config.yaml
arch: "poolformer"
model: "self-supervised image encoder"
dataset: "photos with spoken descriptions (Open Images, Localized Narratives)"
train_examples: 50862
image_size: 48
crop_scale_min: 0.3
horizontal_flip: true
color_jitter: 0.4
method: "simclr"
norm: "layernorm"
norm_position: "pre"
activation: "gelu"
mlp_ratio: 4
parallel_block: false
dropout: 0.05
inner_norm: false
drop_path: 0.05
patch_size: [2, 2]
depths: [2, 2, 2, 2]
widths: [64, 128, 256, 512]
projector_hidden: 1024
projector_out: 256
projector_hidden_layers: 1
temperature: 0.2
init: "trunc_normal_002"
residual_init: "zero_last"
optimizer: "adam_atan2"
lr: 0.0014
beta1: 0.9
beta2: 0.98
steps: 6400
batch_size: 256
epochs: 32.2
lr_schedule: "cosine"
final_lr_fraction: 0.01
warmup_steps: 120
weight_decay: 0.1
Rows from block 2, named by matrix and row number. Rows with one number belong to one neuron. Each number is 128 + 24 x the weight over its row's rms, rounded and kept within 0 to 255. All counts start at 0. Numbers have three digits each. After the name is the row's rms in percent of the matrix's.
# fc1: MLP up (model.blocks.2.mlp.fc1.weight, 512x128), inputs 64-127
# fc2: MLP down (model.blocks.2.mlp.fc2.weight, 128x512, transposed), outputs 64-127
fc1.254 067:184142149126126169132082113165162109109135124120134131130093114168102100112085128124122126106077136132154108130140169162100135160158138151146135116085097140140174111124057139097103120108156130
fc2.254 077:124123139139127143119123112133131134119122118103131140139126126113114128119120119132095127130121143146143124116151248142126124139157125125129103130108129139149139145120113121110109105146144136
fc1.255 093:190122171129132132151094118170144124116155103100137166118117119133119141130128128108091126110065072133135158154126171136089112133130126156152135136092157156127122135118072148104101106145150104
fc2.255 094:117126121128133109129135126093102149099121117112144142152132139132116119100129129127123141157107112138153146137143255106112157115141139135126123137132129108132120112148113124131121121123132103
fc1.256 107:123137132131109140126115167136122055117164103153143114117134151112126127108125104149118150132118107172141144150073143114154120112171119135158205110138111134122147109149140097122117108152161121
fc2.256 092:143126138111081126082168099167117189124077114138135119138102127132152132112110161090124114128128158102120111128100149132142137123112120106136148125134080112145151146095157086141112132106106134
fc1.257 077:174157227077127123148150137127131140126140142158121142126121121123173147134109105116102124154144131131142177154122163147098112160118133089093093123114176167130115144111122131096115109132125121
fc2.257 094:117150132132182126185085116084108101122126116109125120140127109129102136120127144145129141144152143179120103088119133142123125084114131084144123133131189119164130140167137191129103128171166156
fc1.258 087:146158191112115127119037090117150091118087131150134125131077118154119111115129129132116148162096147175146111116101171144115121146134140129134151140105163139123134113116100105092104130133120132
fc2.258 100:125119124132119123132110109117128115109112138122121141138141133120121122123141123140111129128119127131132134130124249112134129135159131131111160127116131130149141132127124117117132120111123113
fc1.259 100:166127145135171138146103127157173119111130147102136152127122122117116113140121118147110145109049100106144145146153156131090109138131103202159111179105116156135136125106093108083110114149142108
fc2.259 114:126111129122141124132127094143111151101125126124152146154127141134126122098127138128120143140120129118151137133153245117122110141154152128158097145135131106152119112118125108121116125099137115
fc1.260 159:138170132142142117118115113111160084115119116139127169172135111124095090132128112137127126171056104126120125155115131116101149119147112163121157136115161143159181146139107143103124116129119083
fc2.260 200:138154147097140066103120083107133158148088148135130130131101117138157138131129146121142136146122119131105151152117089094133136126096134121118178151173157082089158117143165145138122140183109114
fc1.261 097:226137217091135133135122090155141131112125094123156142104099112141162125110093113128092096104105115124164145131133138169125101125148146115134125126070140133111138130109099127088095127162149127
fc2.261 108:109134093161148174139149120135129133093159120093126124117146183130099117121116139148136127125125142108134099106135135133159130157161126152129055146092087141124098130111096095141150137105124138
fc1.262 112:126109124127095145127065080124158116121114150160140122120159159115145119134113152145105179140110103129153150157138154118136117126147141149123127148112114190121129115084126117089152089099089124
fc2.262 087:159149151106132105148153103161103190120101063100143156107112140132145131117122170097135105124104105113157149154104126110115149141103136132144123123155120097105088110128142095184136127156104104
fc1.263 105:130138174108110151141144135128134126113145134124131153169144111131125095087109111112128123176120126090131119152102144128100146144119120118114161192118132177191190141147119156128088093138146111
fc2.263 100:138104143115132133091119150181139133138132114131121092103112141123148128132132137111105159140153158121147123105135201152133111141133138108127092087123151113121126144110142038156115120139118155
fc1.264 112:176141163117146137160144123107132138122133139107131154125122108126133151117126119155107096142121124112131127102064135127112133054153131142129162125119096118127123126149118149124139139145109127
fc2.264 144:126132102104109119117149170142156148169117118096111096162151131143150083160083153102153169148129117157128141141167142114116129168113118117096139158140120134112140139159161081156125120124135106
fc1.265 098:146120170152136124118109115144149088138131128149127104101050129133132127142146137148095154119098148139127115119085149153122113120147119151081142101106170103125120144120113080128098148148124146
fc2.265 088:141167165122093082104143124115115163133126095146093170105095097133135139120123165074139130139109112122110147169115124095130167141098096136116137143155157104086115142112151124160099123176110106
fc1.266 072:174125160100149122090054115150134111135139108103142145127139166130156088137106167124101141112074102152146148132135153131120127156123115171139111118123125091100111139114112082089159130101077097
fc2.266 085:122106122136115114131121091116136117111134124148121149130128137115123138126144121123105144122115110136130143143127237110117123114158131143109135130126135124131121131120121122120132117120110117
fc1.268 095:154146119140129155203136124134136101102143080131131141151120116130129096126100145109103135128105133121145125125116120137098142128138132133111131132095107147151118138090106132125109131110060121
fc2.268 087:115124114133143121074144172103140131123134212138131130132143143111133126124123059117112185153127119125125130130163164119129121117142127133100101162128136148108172131178135124085108101144167132
fc1.269 123:182142155170110147113129103135113102087155127164140142122122165141095167084151154124094128104113114094132119113107155169087123099156144133115122168077114119134125129104059135129117125162125136
fc2.269 114:153148118112122117158130136113124143134122141108117098132113100146142097150100152167133117112121121115146116118159168158074132110107126125128171141100122147120130142161126138138119142163113120
fc1.270 112:137136140149141106150134089113129118096117102141152123126093101103119142111136181142113124137104109151147138129139169128098111068136127149153125147104168111130103115129108130160051090190152118
fc2.270 087:101127110160128129154105118080110091091130114155081153128151140105096143117158126157117097125120115147128134130105193116124138104129111164124114116117179121145122126141112129134138101146098118
fc1.272 107:154090132104135115116140099160136119149140142135122143121110106120159096144121123123095161112120128102142169130133156132126076167124133135100123159116164127128188140082126120096092108099117127
fc2.272 104:117127104128127137100154130116122173132079124085136104127138202123126116134124128090118178122131117157140113111140169117169144143084135124117083149118118122125132130090138109113143119149153150
fc1.273 106:197126173138116167181073147182157117129122155111137131114158180108142150131139114124071185114109119124145120119126154169112121138131132148105083132103105178133096140136101122112149104126118136
fc2.273 104:097125105142102139143110138086099107083128113147124160125153119121098129106145118158139109120139129148126112114115201128118130102149127120135142097127145129163135118127119138114138125121127122
fc1.274 099:151124124114122151173092098143134124125117061149119142129114102147125125124117142114126101110121125145141135138142120132130137142115133123150148128124103118134123119020105110103126130117062120
fc2.274 094:111127124130125128089144188112110123128133194143138141129132128121119142106132065111120163157138123111130130133135133124116117081147127122127102168151127152115142125204140132110118115139188137
fc1.275 112:154094146137108138114129122179148146137134137118113136128124122143119105157178128130111151150100142087131138151107148137136117148094131151159146189103079137113094145129104102159139150093097123
fc2.275 105:140146148116120123124133090155113146109127119140141149119102132135135138111116121124127132125126142132151125124074238139135118112179128105146116159113113111116139135119128107117113123133129127
fc1.276 111:164136153128158146170108131160148114114137128111115147127138126101141110126113135132099120151060102114150140140126150132060135135122108168140109177093116163125100150142105126107101102116162119
fc2.276 110:123113131129138123143119112126112136090149128133158166143126127138115124079132132138132131148120122116142131136161245116105119130173145125159109149141111107136126102136113111124112132094145109
fc1.277 089:156110165155093136135135089165108098133136156163119145141142121098107126122141121128049141141136133120122151114106139171103116102151120101141175167086134144152169160103113128102115103114118143
fc2.277 109:132143136125102145117161167125134101078163122128142135119145145123132127108121141114145127134126105113140137139120066121162149147157128131098107149124073140100105116129115118125119111110121119
fc1.278 101:146117134111122105144125175148196151136132116158131158153149136116161108141099163077115152179109123122146131152101133139124092081132129153140119149112109131125134142117120150127097110164159118
fc2.278 098:144130153124120116129122088130109118088118109117131158089092145146124151099152130197135071096122127115124135150102115113136126120138141131154151107151093100133104107095126105143125142114078109
fc1.279 103:150143149135142134097061120133140120118147091108130144153143123141114128108155076168128129148099142143133124107194128117078134094160129153132083106122114104128136112124120065092155140141121124
fc2.279 097:104133099130085128112181132128120164131094062144121138100141176135128136109109164062142152115135117184115134147129128110156142156107125133104132094136149120144093119099138085214162138116107128
fc1.280 098:163133152131128146108130109131137121127160117189158137159118107171131140085125138142088135174107143158121120124093146138131094115150153133147137110119127130146127116116099118123123132085126145
fc2.280 084:109115102160130156126133138109129116113118125106081146101168101105116129160140102135109111099128131134118119110122199133117131143101113154087156131092125134161143136114117155107168125120120132
fc1.281 092:177152147110127124139107119161111100138118123119130173142187142147160138105106130130115124124090100165119129128109133128144098105142120129138155096132149194156129148127120129100126106132132114
fc2.281 125:105094102153083162112139083127131131156131149181121125139159125101126157143148122106094113092140164128098107109111152142154095162173127138127140140135106134161167155125151149108169132077102162
fc1.282 110:149117134140144142124114119154135139131138109148139141131135129158111141136134134125101109139099150098107090136065130147149100150126129169141175138134134127146095135110111126144128138079139145
fc2.282 120:106120102117132127113150163142144116148150120123108129131156114114139106164129126117120178156119113162128156145130160099171102150124113143085140162143108140117120130142163112144146109078168109
fc1.283 103:193117200123113109132153106159148113144173120192128142136113100120146141118146111156083139143096111116108159154107138140109095119165110141117171144123118132125187147154115139129095127130134122
fc2.283 099:119127133133111148150153148144087150116113086094133141152129132141096133109130161116132101159152158118133088099122191144111148124130130082150117125140104132170107136129132087174124143115131156
fc1.284 125:139118128121132148076118136127152135117131165145137135190132083142105113113124116151126129169106158113125103126129135123133116154134145133143149123123112144159155127168115110143117138093095107
fc2.284 113:148152141117173125180106122134103102098157107124124152052115148129160141128119129150157114087139091147156145139114121129088124102130138122139105077123141111120119108123129133093116105148129104
fc1.285 097:125101117136092150140125125121129059102117086164142171116156152114129135108100159114115094108122092128131157161115137114131110109135137176114148144126112159124176104112109138149141090101130093
fc2.285 087:144150131124157110142129129146118135121116118086138109149113175133127111134113145123129157150112113166158130129119200121116156110106137129150114147109147112111086122145124112155116127164153120
fc1.286 113:178111149120157129148071135156154092117134140133156143169135151111144115121127121123085159126098114099154134114124166143100093118153141154126088153093129159136166127154098143077095098112137127
fc2.286 101:121115115123133111155119121115106127101133130105150151140135120138121129112145134145136122124124113110142137131156233113103129107174147124131150131133112124132125108159119115129130134100133106
fc1.287 101:149087145130125141104136122151136067137131143154133136150127152158127098107123144141062099147098128136123138119140152148141103166126135136122153138119151134134147152131110116132119138088135123
fc2.287 092:110126106140114141116166163099097154131126118118108126112144109115123132148133118115110143118131143118119109104111198142147142146083110126072147150110086133142132144101129151112158132108146147
fc1.288 109:127097134130138113134144124137158114136176130161118123163115117053142122151154107117047147184116137119141157117133153127114109109124117154110119126128132135143098159126142144110064067109133138
fc2.288 092:133163129134161154101112143086123136118125122096124117107136168159107096127094113136139144102137127173125094101134089153143174172126127096156074106097126140112132154128117152118129135152128156
fc1.289 120:149115117145105169112128110145150086136135102186149174132159135100122151131146127125063109099099112144121129141084139133153094115168126179103151127113094176141172137129106145113140109105122119
fc2.289 132:146144165123131142138131186117102108101152099127129120143118144140120123099101135137135133167127111145147121124126142142093158124121142099144087103134157120140102117143117087148110127133152123
fc1.290 112:186130163102132114155152150152177130101153136127164140165124104138154131132151090176114141144113118114154131138144132133149108151166157137117120096109167180164125117121107141104102099127124110
fc2.290 088:123131156131123131165156110130082129100144111137093121139108144111122138090119156127096091169132142092146116115068166147095152097139125104141117139118102124140105133149112124163097110134151155
fc1.291 112:160115160147145133128129116151138066098115122125148102145125123111103168110112137161084139103103107124154155113180124142102142199144151134129120117115125152131121124102076111122101105097145112
fc2.291 139:129150136138158166118112140132091137118105126090119132103104126183108116118107114136154107108159169131118075093091119172128150100152144078154111111108141114146136137127109105101143182138146155
fc1.292 106:150140133139130180146102128127143113106104073113126158113164111140126115123089163073112170135115125132112091117117151145107138115145118129134142130103141134130171126094107136183128124153185139
fc2.292 089:160139122099128126129128104144143166139113076121125121081117122143163111162129153166128096073123134124142134135135129128148095148127132135144129101111123119137122132082140104134161142154098111
fc1.293 096:177095160117130119132115088157158089123129144112137137108130165125161136120150130149097119116097116078158158127203141129114123177151153153098089103118124142118102116128106094146147131089126109
fc2.293 083:135122169106127144134122078168117123099124086149139125134094146139136143103113152146111091137153166145152113111074174164131115123146162096155130136128106114153111116120127105135108135088100142
fc1.294 097:135150131134114136097146165095114108136138130090115110132146138116133116141123155128114137121120128065111125124129170122117122130108115124133113130091139139113133155156120140122118125121158125
fc2.294 087:160138117120171139151064103126144074116130143120169133116107139151130102129116114178156093097115109134129125138120147134133108117132143129162135107104134125127146114130108158092143151138094106
fc1.295 098:180148130137109149118119134153159124112151105092140172115143135145144097139119124118110134102058088126146185174137154128096104138133129205110110124099123156123149119096105106123137115138111072
fc2.295 087:138117139137125137121140117145104151108138109099136130133120131137120130115130123136098114120118137117153122120151240154103125145142139130141105111104132113157103144098102084121123139122117137
fc1.296 118:125149141111125126120129152158159051131094133143117119133131129120151141112117150115119149093112131133164143118172112127123165187143139125133108134120093135115136126098114111156117115126146118
fc2.296 141:140141119133131125088117155106125152115138193108139154109117128163119115127137054136151184136123119100118117128124136128133121065152135121110128178109121122095158128141106118077134152141159120
fc1.297 115:148147122159161137144143082145119145130135120095121070108117127127129140144163155085113142109113139116117143106132125103123148129137124134108127085110127129127084142132105102120110112158214133
fc2.297 110:136136132137120142137101088098101106122118109127129148074109153140119145116140119172134095079129126135108129128125092139136147156155137141155144070129121080142108122073121112108165158115082131
fc1.298 103:168147193096159104130136125130146156093140145131144107114077104167159111094127132138138149155114123098179153140170127132099145164124160108145106135116110118088098092108107111124086139134137120
fc2.298 120:094105093162131138190094122091111089124136149124109122159151097119085132131167132181120109138156165124110083094150126137088122102148126125140199132123127134157124141156121194143149157124109168
fc1.299 090:162113142131105135168107118129115149116123064117139153151140140151141095126098162139123073118109121179139124135119142142118113132127126128149140130098171117134120137086119104067129117109050113
fc2.299 086:115109117127160113126126140112150091133150207150127133134131130095136138127140064109104158144127118089129138134151140109118108080142126144111116163156127157117165127190152152080112097158172133
fc1.300 099:140161166123143143143145144126141141097139153104117155138155132125101114129135110146124122158113100120157144145088118134127137156107125127077140143115151195144143125123113127078137103110090086
fc2.300 097:126135124127129138130142126151131120115136110140085139113111112118140132123121140100136109126141146128114120134136236129125122122128114132116074097138154123149129133088144093140103114142125123
fc1.301 068:117093129142176118146119166148134090115172085175131141140090107144104138138132120116117132124112153181136096090127126152133105111133157147080141137143140105146117128135120144115095148121191146
fc2.301 062:154125108109160142104102122144179162121113111136101113112105106143148096149102142120129153119128145122138125110117065134137113178077136169157106135115156111112112127127148111130095128149136124
fc1.302 083:191149207097109123119131090156149134112161100146108160119118077132141152111133117115115124159113125090118131155106139147094120127131113132132181157119086141126168141152111168161107128119121117
fc2.302 076:139116108151126150162114142175130142135119112080140126145117142129101127126138165130099126133120140124138100114133211155110137140133125127169126117102101148140094155142100098170129134133126154
fc1.303 112:136132151127106145068150123146128143132091172111140123101134138124112130125124124167103152121122123124147118147132127148122129143113135151144141125113122152120125133170118138176144134161240117
fc2.303 116:116113123130167121122110153130142094145151195147118129151138112104130136124134061079113172160140135087122123122127131124124110084142120119123130186151129156117158136158151141082094104143173147
fc1.304 107:175129164132114141106054114145158117125093097111131161125132147131127127126117140136101138134080108110146131141133167135093113133142131158141115153097127151120128129103100103139143102132113103
fc2.304 087:115112120132133117150124125107083141100125132111119145147126134128120126094139123130107136141115127108138139124125249117104147133153131135130134148125123115147124128129119125122119125104143115
fc1.305 113:188104167112115133089130093158183127133138142175141136150114124126149101139122141145080177158108142109148139135112163133126094102117135137105133181107131137128154134110120102121098100144118124
fc2.305 084:098116096150124158122157135098119153089104109096138138161159192128093109100122134083134172136146132131135095091127186123125166114122142120117107139101126116179126123104107104119136123128156145
fc1.306 130:141098152116173147130145106115155049139155140121121129149139142073149089146112169076123150147115126100158156127160142134109139172134130138122120115134155119107130132148129161114108093071180123
fc2.306 120:128122134146104121092129103124104161110122109138125158073112181138121161108162122145122096091123136112107132141113125109152153148131129145137129101146106074121114121079127064132165148115067124
fc1.307 087:184106172080128126106139081177130121134129095135135159143074077140178127115120142136107112134136124116176136143111137133130095136149156144133098166119116113136104097095129117115054143121148114
fc2.307 116:143111150110160110125097152124127140137116144116129100147098063120125135133135105165104153132126146143124124108175151138109116161081128099131143102140171094146157138132151171100100120131152143
fc1.308 104:127130131144096137150128121130135100125153121140122161116160179105120125122090112128123135134096085120113162172111126111105141113161099188089138150135122154140164134115133121109114074132124075
fc2.308 108:131121116128138099146104075141113129149113164115142114139128139120134155138160134157115118130113130123132141141121193103133111106148138137129169153135134107101142123173132152139157143159101127
fc1.309 088:139135105134096118143116133112139084123115124143151124103119151121149099143135151129125150110039096153131184184145122098136115124144109235114114074106133143122103122139109110105111099136151096
fc2.309 096:093115118155163127158104105098126123140143157108147101129158139094097147138158126150110140154141154169115085083163188138124128118161121108127157154124146106123125156156128166104130134157173177
fc1.310 107:202131186129129100150093095151156102111149085133148153127127132143125132118124122123083123131089085142146162151142170144083100139136138165139155150090176141122146133114088132106110114142146097
fc2.310 091:131136130127133090132104117073129120115113120129138147149129145137114119117138123122124158152091090162136157151145225100109152101146136147100160129131157106122125117141113136135119121152123090
fc1.311 095:199129184109148102105144121182166147125117121112127157155116078146161131143128125117097105120115121075165132138146126160125093143123151124104094147087123147133136144140098170143098114138115133
fc2.311 137:135150101151139159162127134102109112114113116092125111143139208138095103124103150118132150146114121153130101108098114132118161088110119128131122147090119149130123142158097144149130129163142142
fc1.312 112:132126147183122146147132082121132129106172124183126147129138130097099174098165174098089147123108134110122130130101133138105144103163141155103133115129072119123082116141098115148130124119169145
fc2.312 105:140113114116135124088126132146174149142098146121128094149113091144152093157103123116113190145125143124136119115120159152146104150109136124139148127104154150129147145120138123119110122106163137
fc1.313 091:185117151129110127133152125158148124124142134136136148118127146147128096135176067079121162159101132087145142142159175144094110118115146132147145206103100135089124140107098113159121142123140116
fc2.313 071:142128136120152117139115114140144127095140131127125147125099126126139124116128119113117166135106112122146136137112229120124126126165134139127147153125118112107145125148120113102107109130145110
fc1.314 099:164124154134148153160101115163167100118098136111136140103130137117115123137115135120104125112061101114155145156133165138093123136119115179133125174097128172143133134080092137073107093139163096
fc2.314 102:114103127123135123141134100143099153099130127120158146152131139128124129096131133134119136138129134115156136130150247110124111128151159125157087136138119103155122105115128120123115125092138117
fc1.315 091:163139176125132145111078103144158132102112089131152136106116166146123123121101108103111167139095081153160149152111154136093120103132143142145119155115153140118103118131101111095131100172121111
fc2.315 083:137113123133125116129120105132129135105114130126132141139137141117129124128140128125099138136108117125141135132117243119118121116145130146105148140109127124138129131122115118117130112132120118
fc1.316 107:157122113134098157105109109155163146113114131133139132123153126147123114140141122136131146095111133087156122157156148138131102161101139158100103174090086168153168112109089110098146112119127111
fc2.316 090:169155186113181121096125115158148151106115141107111132126075079155143136118110127113125137162128171104137102102109169165142135161120149089141135163114130105106165136155111108109080151152153143
fc1.317 099:180134207110137135118155150163148090119158160156141131122094122170148131116127126153105171138130125070135155147137123164126134138164157111148162129095086145118134148127098115114103138097112121
fc2.317 104:112123114141125135177122121140115118103110133082130101145126170148102131103114173146128106172152172125131081097123106129114143102139135105164160157135088128106103131167124135183126155137136180
fc1.318 095:152130162149136130143166143148131146091152162129140124126111142144105166126153126148106151112122131099150127135142110154098142172111156138134082143108079139104078120134063131152125139111125131
fc2.318 110:132118130128143131117082045149130122122113138173127122121092104151133125120124156165125115128141157118124112127076140138144115159167147127180156120136130115132141122111138119134131147081086146
fc1.319 089:138139128140103137173136096119108083095136141114148109133096108149104075096108151088131152149073104134141149148160141112110144147138126151127109122128116103146180090121099164096094116115137081
fc2.319 065:119156131127114107125155093077101139095124102143134134145118159113113140115130122126121120136127116162124140131108190110140157113110111115098134161110113128125113125123106169150134132158112125
fc1.320 080:179115145114177127097123135153137091114136078159162115141117146140139106119122068116115139109075115128138132132126147136113076118153145170177125106101141121107161114106103085139118135131178101
fc2.320 081:129106126121127106140115105131145124103126113126126149140127112105132122131131139124120140143117108134143143144145248098112115114141132142111134129132161137138135117125137119133103091147134106
fc1.321 101:123129126134136161153113123110163127110160168135126117145127136097126085134095146085114172166119105124155134147129135117091136145115110143115101151114133171149145128110121131128086113135178122
fc2.321 084:116127124142108105134174117135122182121127075122114111119124146107126133136137171118117133139131131122125131129123196106150143112105111126093147097126118114134085139082143077184131119123098126
fc1.322 090:134132133158153134157094123114128124093172153136124178132128128104094118132164164125092111152119095119138129112152140160093130130111132133107096131093147115150132141150074162053125111144113122
fc2.322 070:113098141134142099115132122096114110106172121170121145138129137083125155102165078124079155127121107090128154135125172104102130115150123136104139144145144123135128118134129098136132104120131138
fc1.324 108:162129155121158126164062132162143090114126124109142139115124132112124109135123125121106150143073097115150133143118164137064116128135126162151115152100130166121110127119095122088107102128158102
fc2.324 107:118110117131131112133120103119103148105127130123163154143129138138119131098138127132124139137117124126142131131157255117121122124173149126141113149136115108134131111123117118124121133095139115
fc1.325 087:212103179121144110113155137194161130148134131106114155142108096160164138157142107125079104114114127076132161142176131174126091130119145136139103148106121135125144151134102123129100140105125103
fc2.325 120:107124115146111139128146120104111162127077123079114098156136151120090130128133141123123152152159163159114077086143146137142162112077125080111192145117106125159143149100134156120128144143156182
fc1.326 105:205152144099131138155130121112139109124159122125135151154106110128187119118129101128121125122097131176155123101194127120086097086161132152124065121116128133127128123163121145097093105169140129
fc2.326 122:112116105133129128088129154136135147158118131131124094140128135147120104148117131091127192177130124163127116122125125140132135168144130119093170183131137137113125140155144080150137135089164137
fc1.327 097:138104156138127136164149141164130116121188126115120147163114122130118128095164113142095144162142143076153121114182158157091143138147153121129163156086088153126090144128094138118097136104129141
fc2.327 100:139137122139122120113120091121131103112140164173142110132114164128130130111119142120123149160104123117130133142096063113120141104164128154113140169125107114076133124183117131151127131132100135
fc1.328 118:104111112141117138142116118147132134146154097102121152115123100117107139126145102132125113079115126152149126124141137121144139198167122131139116102119091130119155130134105146121128128085121153
fc2.328 131:158145113105138122111108128123146123137098149104130100158132156157150074148091151148178135145125119108122131131124081120107136109067125114130152157118147123120155129135139091122124137166116098
fc1.329 108:180129172107116142119096099173189144107125137127151122153131125145132099112169102141113178144109138104144103142123154140136122156155150144121173124103093186174146118118098122125131113115114134
fc2.329 099:117133137139114148143151132122096132107161121153114128133118144111121132108121134104094150159119133110146120118077204147140138121162114120114110170106098141124113147142108114127104104116162144
fc1.330 102:175134151141151148149073111166161120111146104100135155121106124129115117125119136126107124125064123136137136134129158133087122127145119174178131169095134150115097136096086126093088104140154110
fc2.330 103:123109128125125118131129107125101150099127125132156148162128136134121122088131137119117132152119126114155133135153255116113127134156150127136104161136121107148127109127114102131120126098134111
fc1.331 106:147121135134107148100139144146122141129103162139123134120137180137126090130112115163100134127116127158143103132147172154111097148135137131125120127074163156155134149180117108154150121148194122
fc2.331 116:133135117120150115108117159136160115138139186142134140132140106127138124137121061079132177150123113118130135140127155117154100097135120129098109185133138149090159131156141143084109112149164116
fc1.332 116:118139126129138152136108129152144116126142128091135158098109110127101082122148094102127122098103124157155119127086132121138145173177118130154132096114086112107135121132106136114121135069121128
fc2.332 118:155146131112137157133112143130133106133125126105125099137129146163136090135074131151162101125137135115129107113133109156086139115090127101134120102105142139134140140123121107106127145158115122
fc1.333 111:148116144136168144153133120128152123119143138160150120121077089130110112116151100120107147127096092142144147163169161131129101139150136154123099089103161125149146123160099160102074118123165117
fc2.333 075:134105134118106116142137127148119120100154134166139143123114129093152147115139134113080145131104098129160173153110201106116103115144138160106130132133122133122103108143131115150118080125117111
fc1.334 096:143109152153123152165177159157144130128197114133126145173143113102115150137145080117070118135130131113143115118139146156111118088140143132106095128074151177154121152146099159111115120141122143
fc2.334 096:144135146123130114130104098117163086118160163183151110125118137103139131118132123147114160161102101119133156155134056113096135093176119149117158157144122136074119128184132118128108100149113126
fc1.335 083:142148186147132116155120115124122119157139125113090103119067157152135132160134136135131139134072135119109111121115124135108137125115093128087132157124127100118143179127123113134125162141117136
fc2.335 086:126170133149094118124142115096104148142114091112078166142128093130096129127127154096143113160117121129081124141097071110099197130100076126131164137134148134137119162133133144166122131172130123
fc1.336 097:134143159101151117116116090127125127082170083151163116146073097157141121075126142121138141175110139144143111113104139119123127125177125135151144121136122100125114090137120120122015114135190136
fc2.336 093:167118140098108122100152178155137138105159124141188145092104118156146122111130123110146132123116115101152125136142125137169100138127141111092078090127079139089135106131107108139108132065131114
fc1.337 087:130090109130114129145115150141131068126150099156158126128116121125136114120126129149107128099090098132120156130123130103122094104166125235119148113124110100125174116130132104106108116109151118
fc2.337 093:105139111143145137164096085140124132149107134128113123151141115118108133131138148131130156145144145140108111114098116116130119113161125117175131158141155129137114139167152149159135140147138150
fc1.338 090:147125170123141126120142108176132148089125121133162173086092098130145149110169093099106138132131111170187138136115172151098111115133148132145124111105154118114084102108104098150103124175141136
fc2.338 072:132128145142126116143127129097114110117156127150117138147119114111104151127157104127097102128116146126125117101115213155123125127152127130105134113106168108152136151157106147102126137128116147
fc1.339 108:190133174141124101163116086165142111108139122129146130113122140146113120120146133131096148144089075166143155157123165147114120122143138155129175140101156143114111122090089134111100101139175101
fc2.339 110:133122144118132085123116107108131143121109128136140136150116140125123131117149115120108161168106114165146156141138221111115126096153137134109152144136170103125114128129131123131112113155138110
fc1.340 098:118094122155138130153112132131126115118158128179149148152130162067120174123170126107045131098123127088134126114164137134114110106166132155123089148107096095146109136151108156141111081120156142
fc2.340 088:153135167136135140076170143157134133107167141137137124131112124129127159113137091094111150120127147106126090104153138176111136121183126088128098130115103103125122156112106091097112146118147175
fc1.341 104:188148134132139155102097099131163111099118133126162135162118106166108074126105133116131119150083138126132089112118135161124112155136144139142157155075159124152182118133073124124096140145136121
fc2.341 108:148125129127170143147117141161160116122141123105123139103125099123152142153123097133113145072130130126146119110123173160109100137136128133157138099099101133133140143119114159069113108121166134
fc1.342 102:184138153135142134141098114165143125109139135118147144121129123138117122115130131138095147144065108143137139144124174151099110122148124177161129149105146150128106127104077109096104112146160103
fc2.342 108:124115134119125110129133107124098168110107121126160143151116134137121126096128137118113147159114126134155134132152255123119129115153150121135115157137140106139121116124124108140112125121142116
fc1.343 105:138145151125170139125126138112124154095139093092134112134096105146101123110124149134135138167112153133168101110135135148119143160124141132141110095102162113144054130152103108154097133140130149
fc2.343 100:131112099123088118097157111107151151157118153163117139104128102113164139149141119107109112087102125095115148151123077114166096134100114174090116116128120129123170128099139145116148115134095123
fc1.344 088:141124153138160153122071119140132102128150111095141122140093163126104107134176119137080123104116129153137090083084160186125118116147139119114167096074166105134106143141087125074141144148139148
fc2.344 090:138128127105115106080129114172168148119119125134120136089116105125165132140123140128138142092127121152137159169158135107197096184141130145120069108135125124089106121053149111122123121120101104
fc1.345 103:120132134135126147140149101133144131092129160129139177132122149133112126102128091131106123144113073087143120148114147129102135101134142126104125186104119189157143130148115171167100113164180115
fc2.345 075:115121142132108111125139123121113119104171107192111122105123141078144165117158136133108080114142126109133149135115156109124131117129124138093136103153108106128096119088142093128122088111079126
fc1.346 104:127127115167109137086132078142109143102156111139135104149122099124085120100172133115118119149102139145143131116143143118131137122143118156123108128101103123133059141163103091150072109150210132
fc2.346 090:113112121146103138128127121120088134108118099120122143078114158117121173113170149153119107087131133123130130122092083127162144139125137158155132098151077074121093104087126099143162132114080145
fc1.347 115:144146123139133107194100121138122129137125094086122117107109159134116128143153141083121192122108133164122131098105138114101150141127126121110138124117103122128118121071111078139135132098146139
fc2.347 110:128126124131152134155103084113138082127115141117137110163122127123120127111115133174128080114128124119107129130136090122121135142099137133163130113141140130144139127142134182103121123157106127
fc1.348 102:131113151147145143139087089161122133126124107128146153099095114140108139123150124120101104115109140118125096104078159142146108147153143150159173120133103093120103113144119121134151154112104166
fc2.348 091:117108124116123101097160172142168127153146138140116125170134099111155111153126142097114173176112120090129154146118145101164121131098120144089155178154117153101131126162162096155112101112158120
fc1.349 074:183121178103155124107091100161129138124091074105128137138100100132167118138162137140101153148089118145153138121114166152100094108113120132144127135113107122132091135107123057146128120105082116
fc2.349 082:132127133131132133136115102121134125096109110121126138130123129125120124124126124131116134121127127147148126121112248140124130132145145131128124117093154121147130127123107125115126115135113124
fc1.350 101:123152119165104137143102117100133169103118105120153098145109115144101134125110120196135124161126132118101110143099165124102096072127130138141145138110120158146126121147118164136107119144136131
fc2.350 105:135139142141153133091130140122102090111127131110121162114127177155111152114153104106152156072134122129122119119147082138135173162159135113113105163115113081116127120154099093100164167119129134
fc1.351 103:156132168126156147140063109142161108106116117131145132114120157119116117125132139141112160139074104117145134137146174126073120124148116165140096155114121143120111122112100108070135105144147106
fc2.351 107:113106118134132115130118103111100135106129140129141144146134145123117128105145123135110142135123132119138132122138255114125118106172139130135112155130133111145137127120126124111125123113137124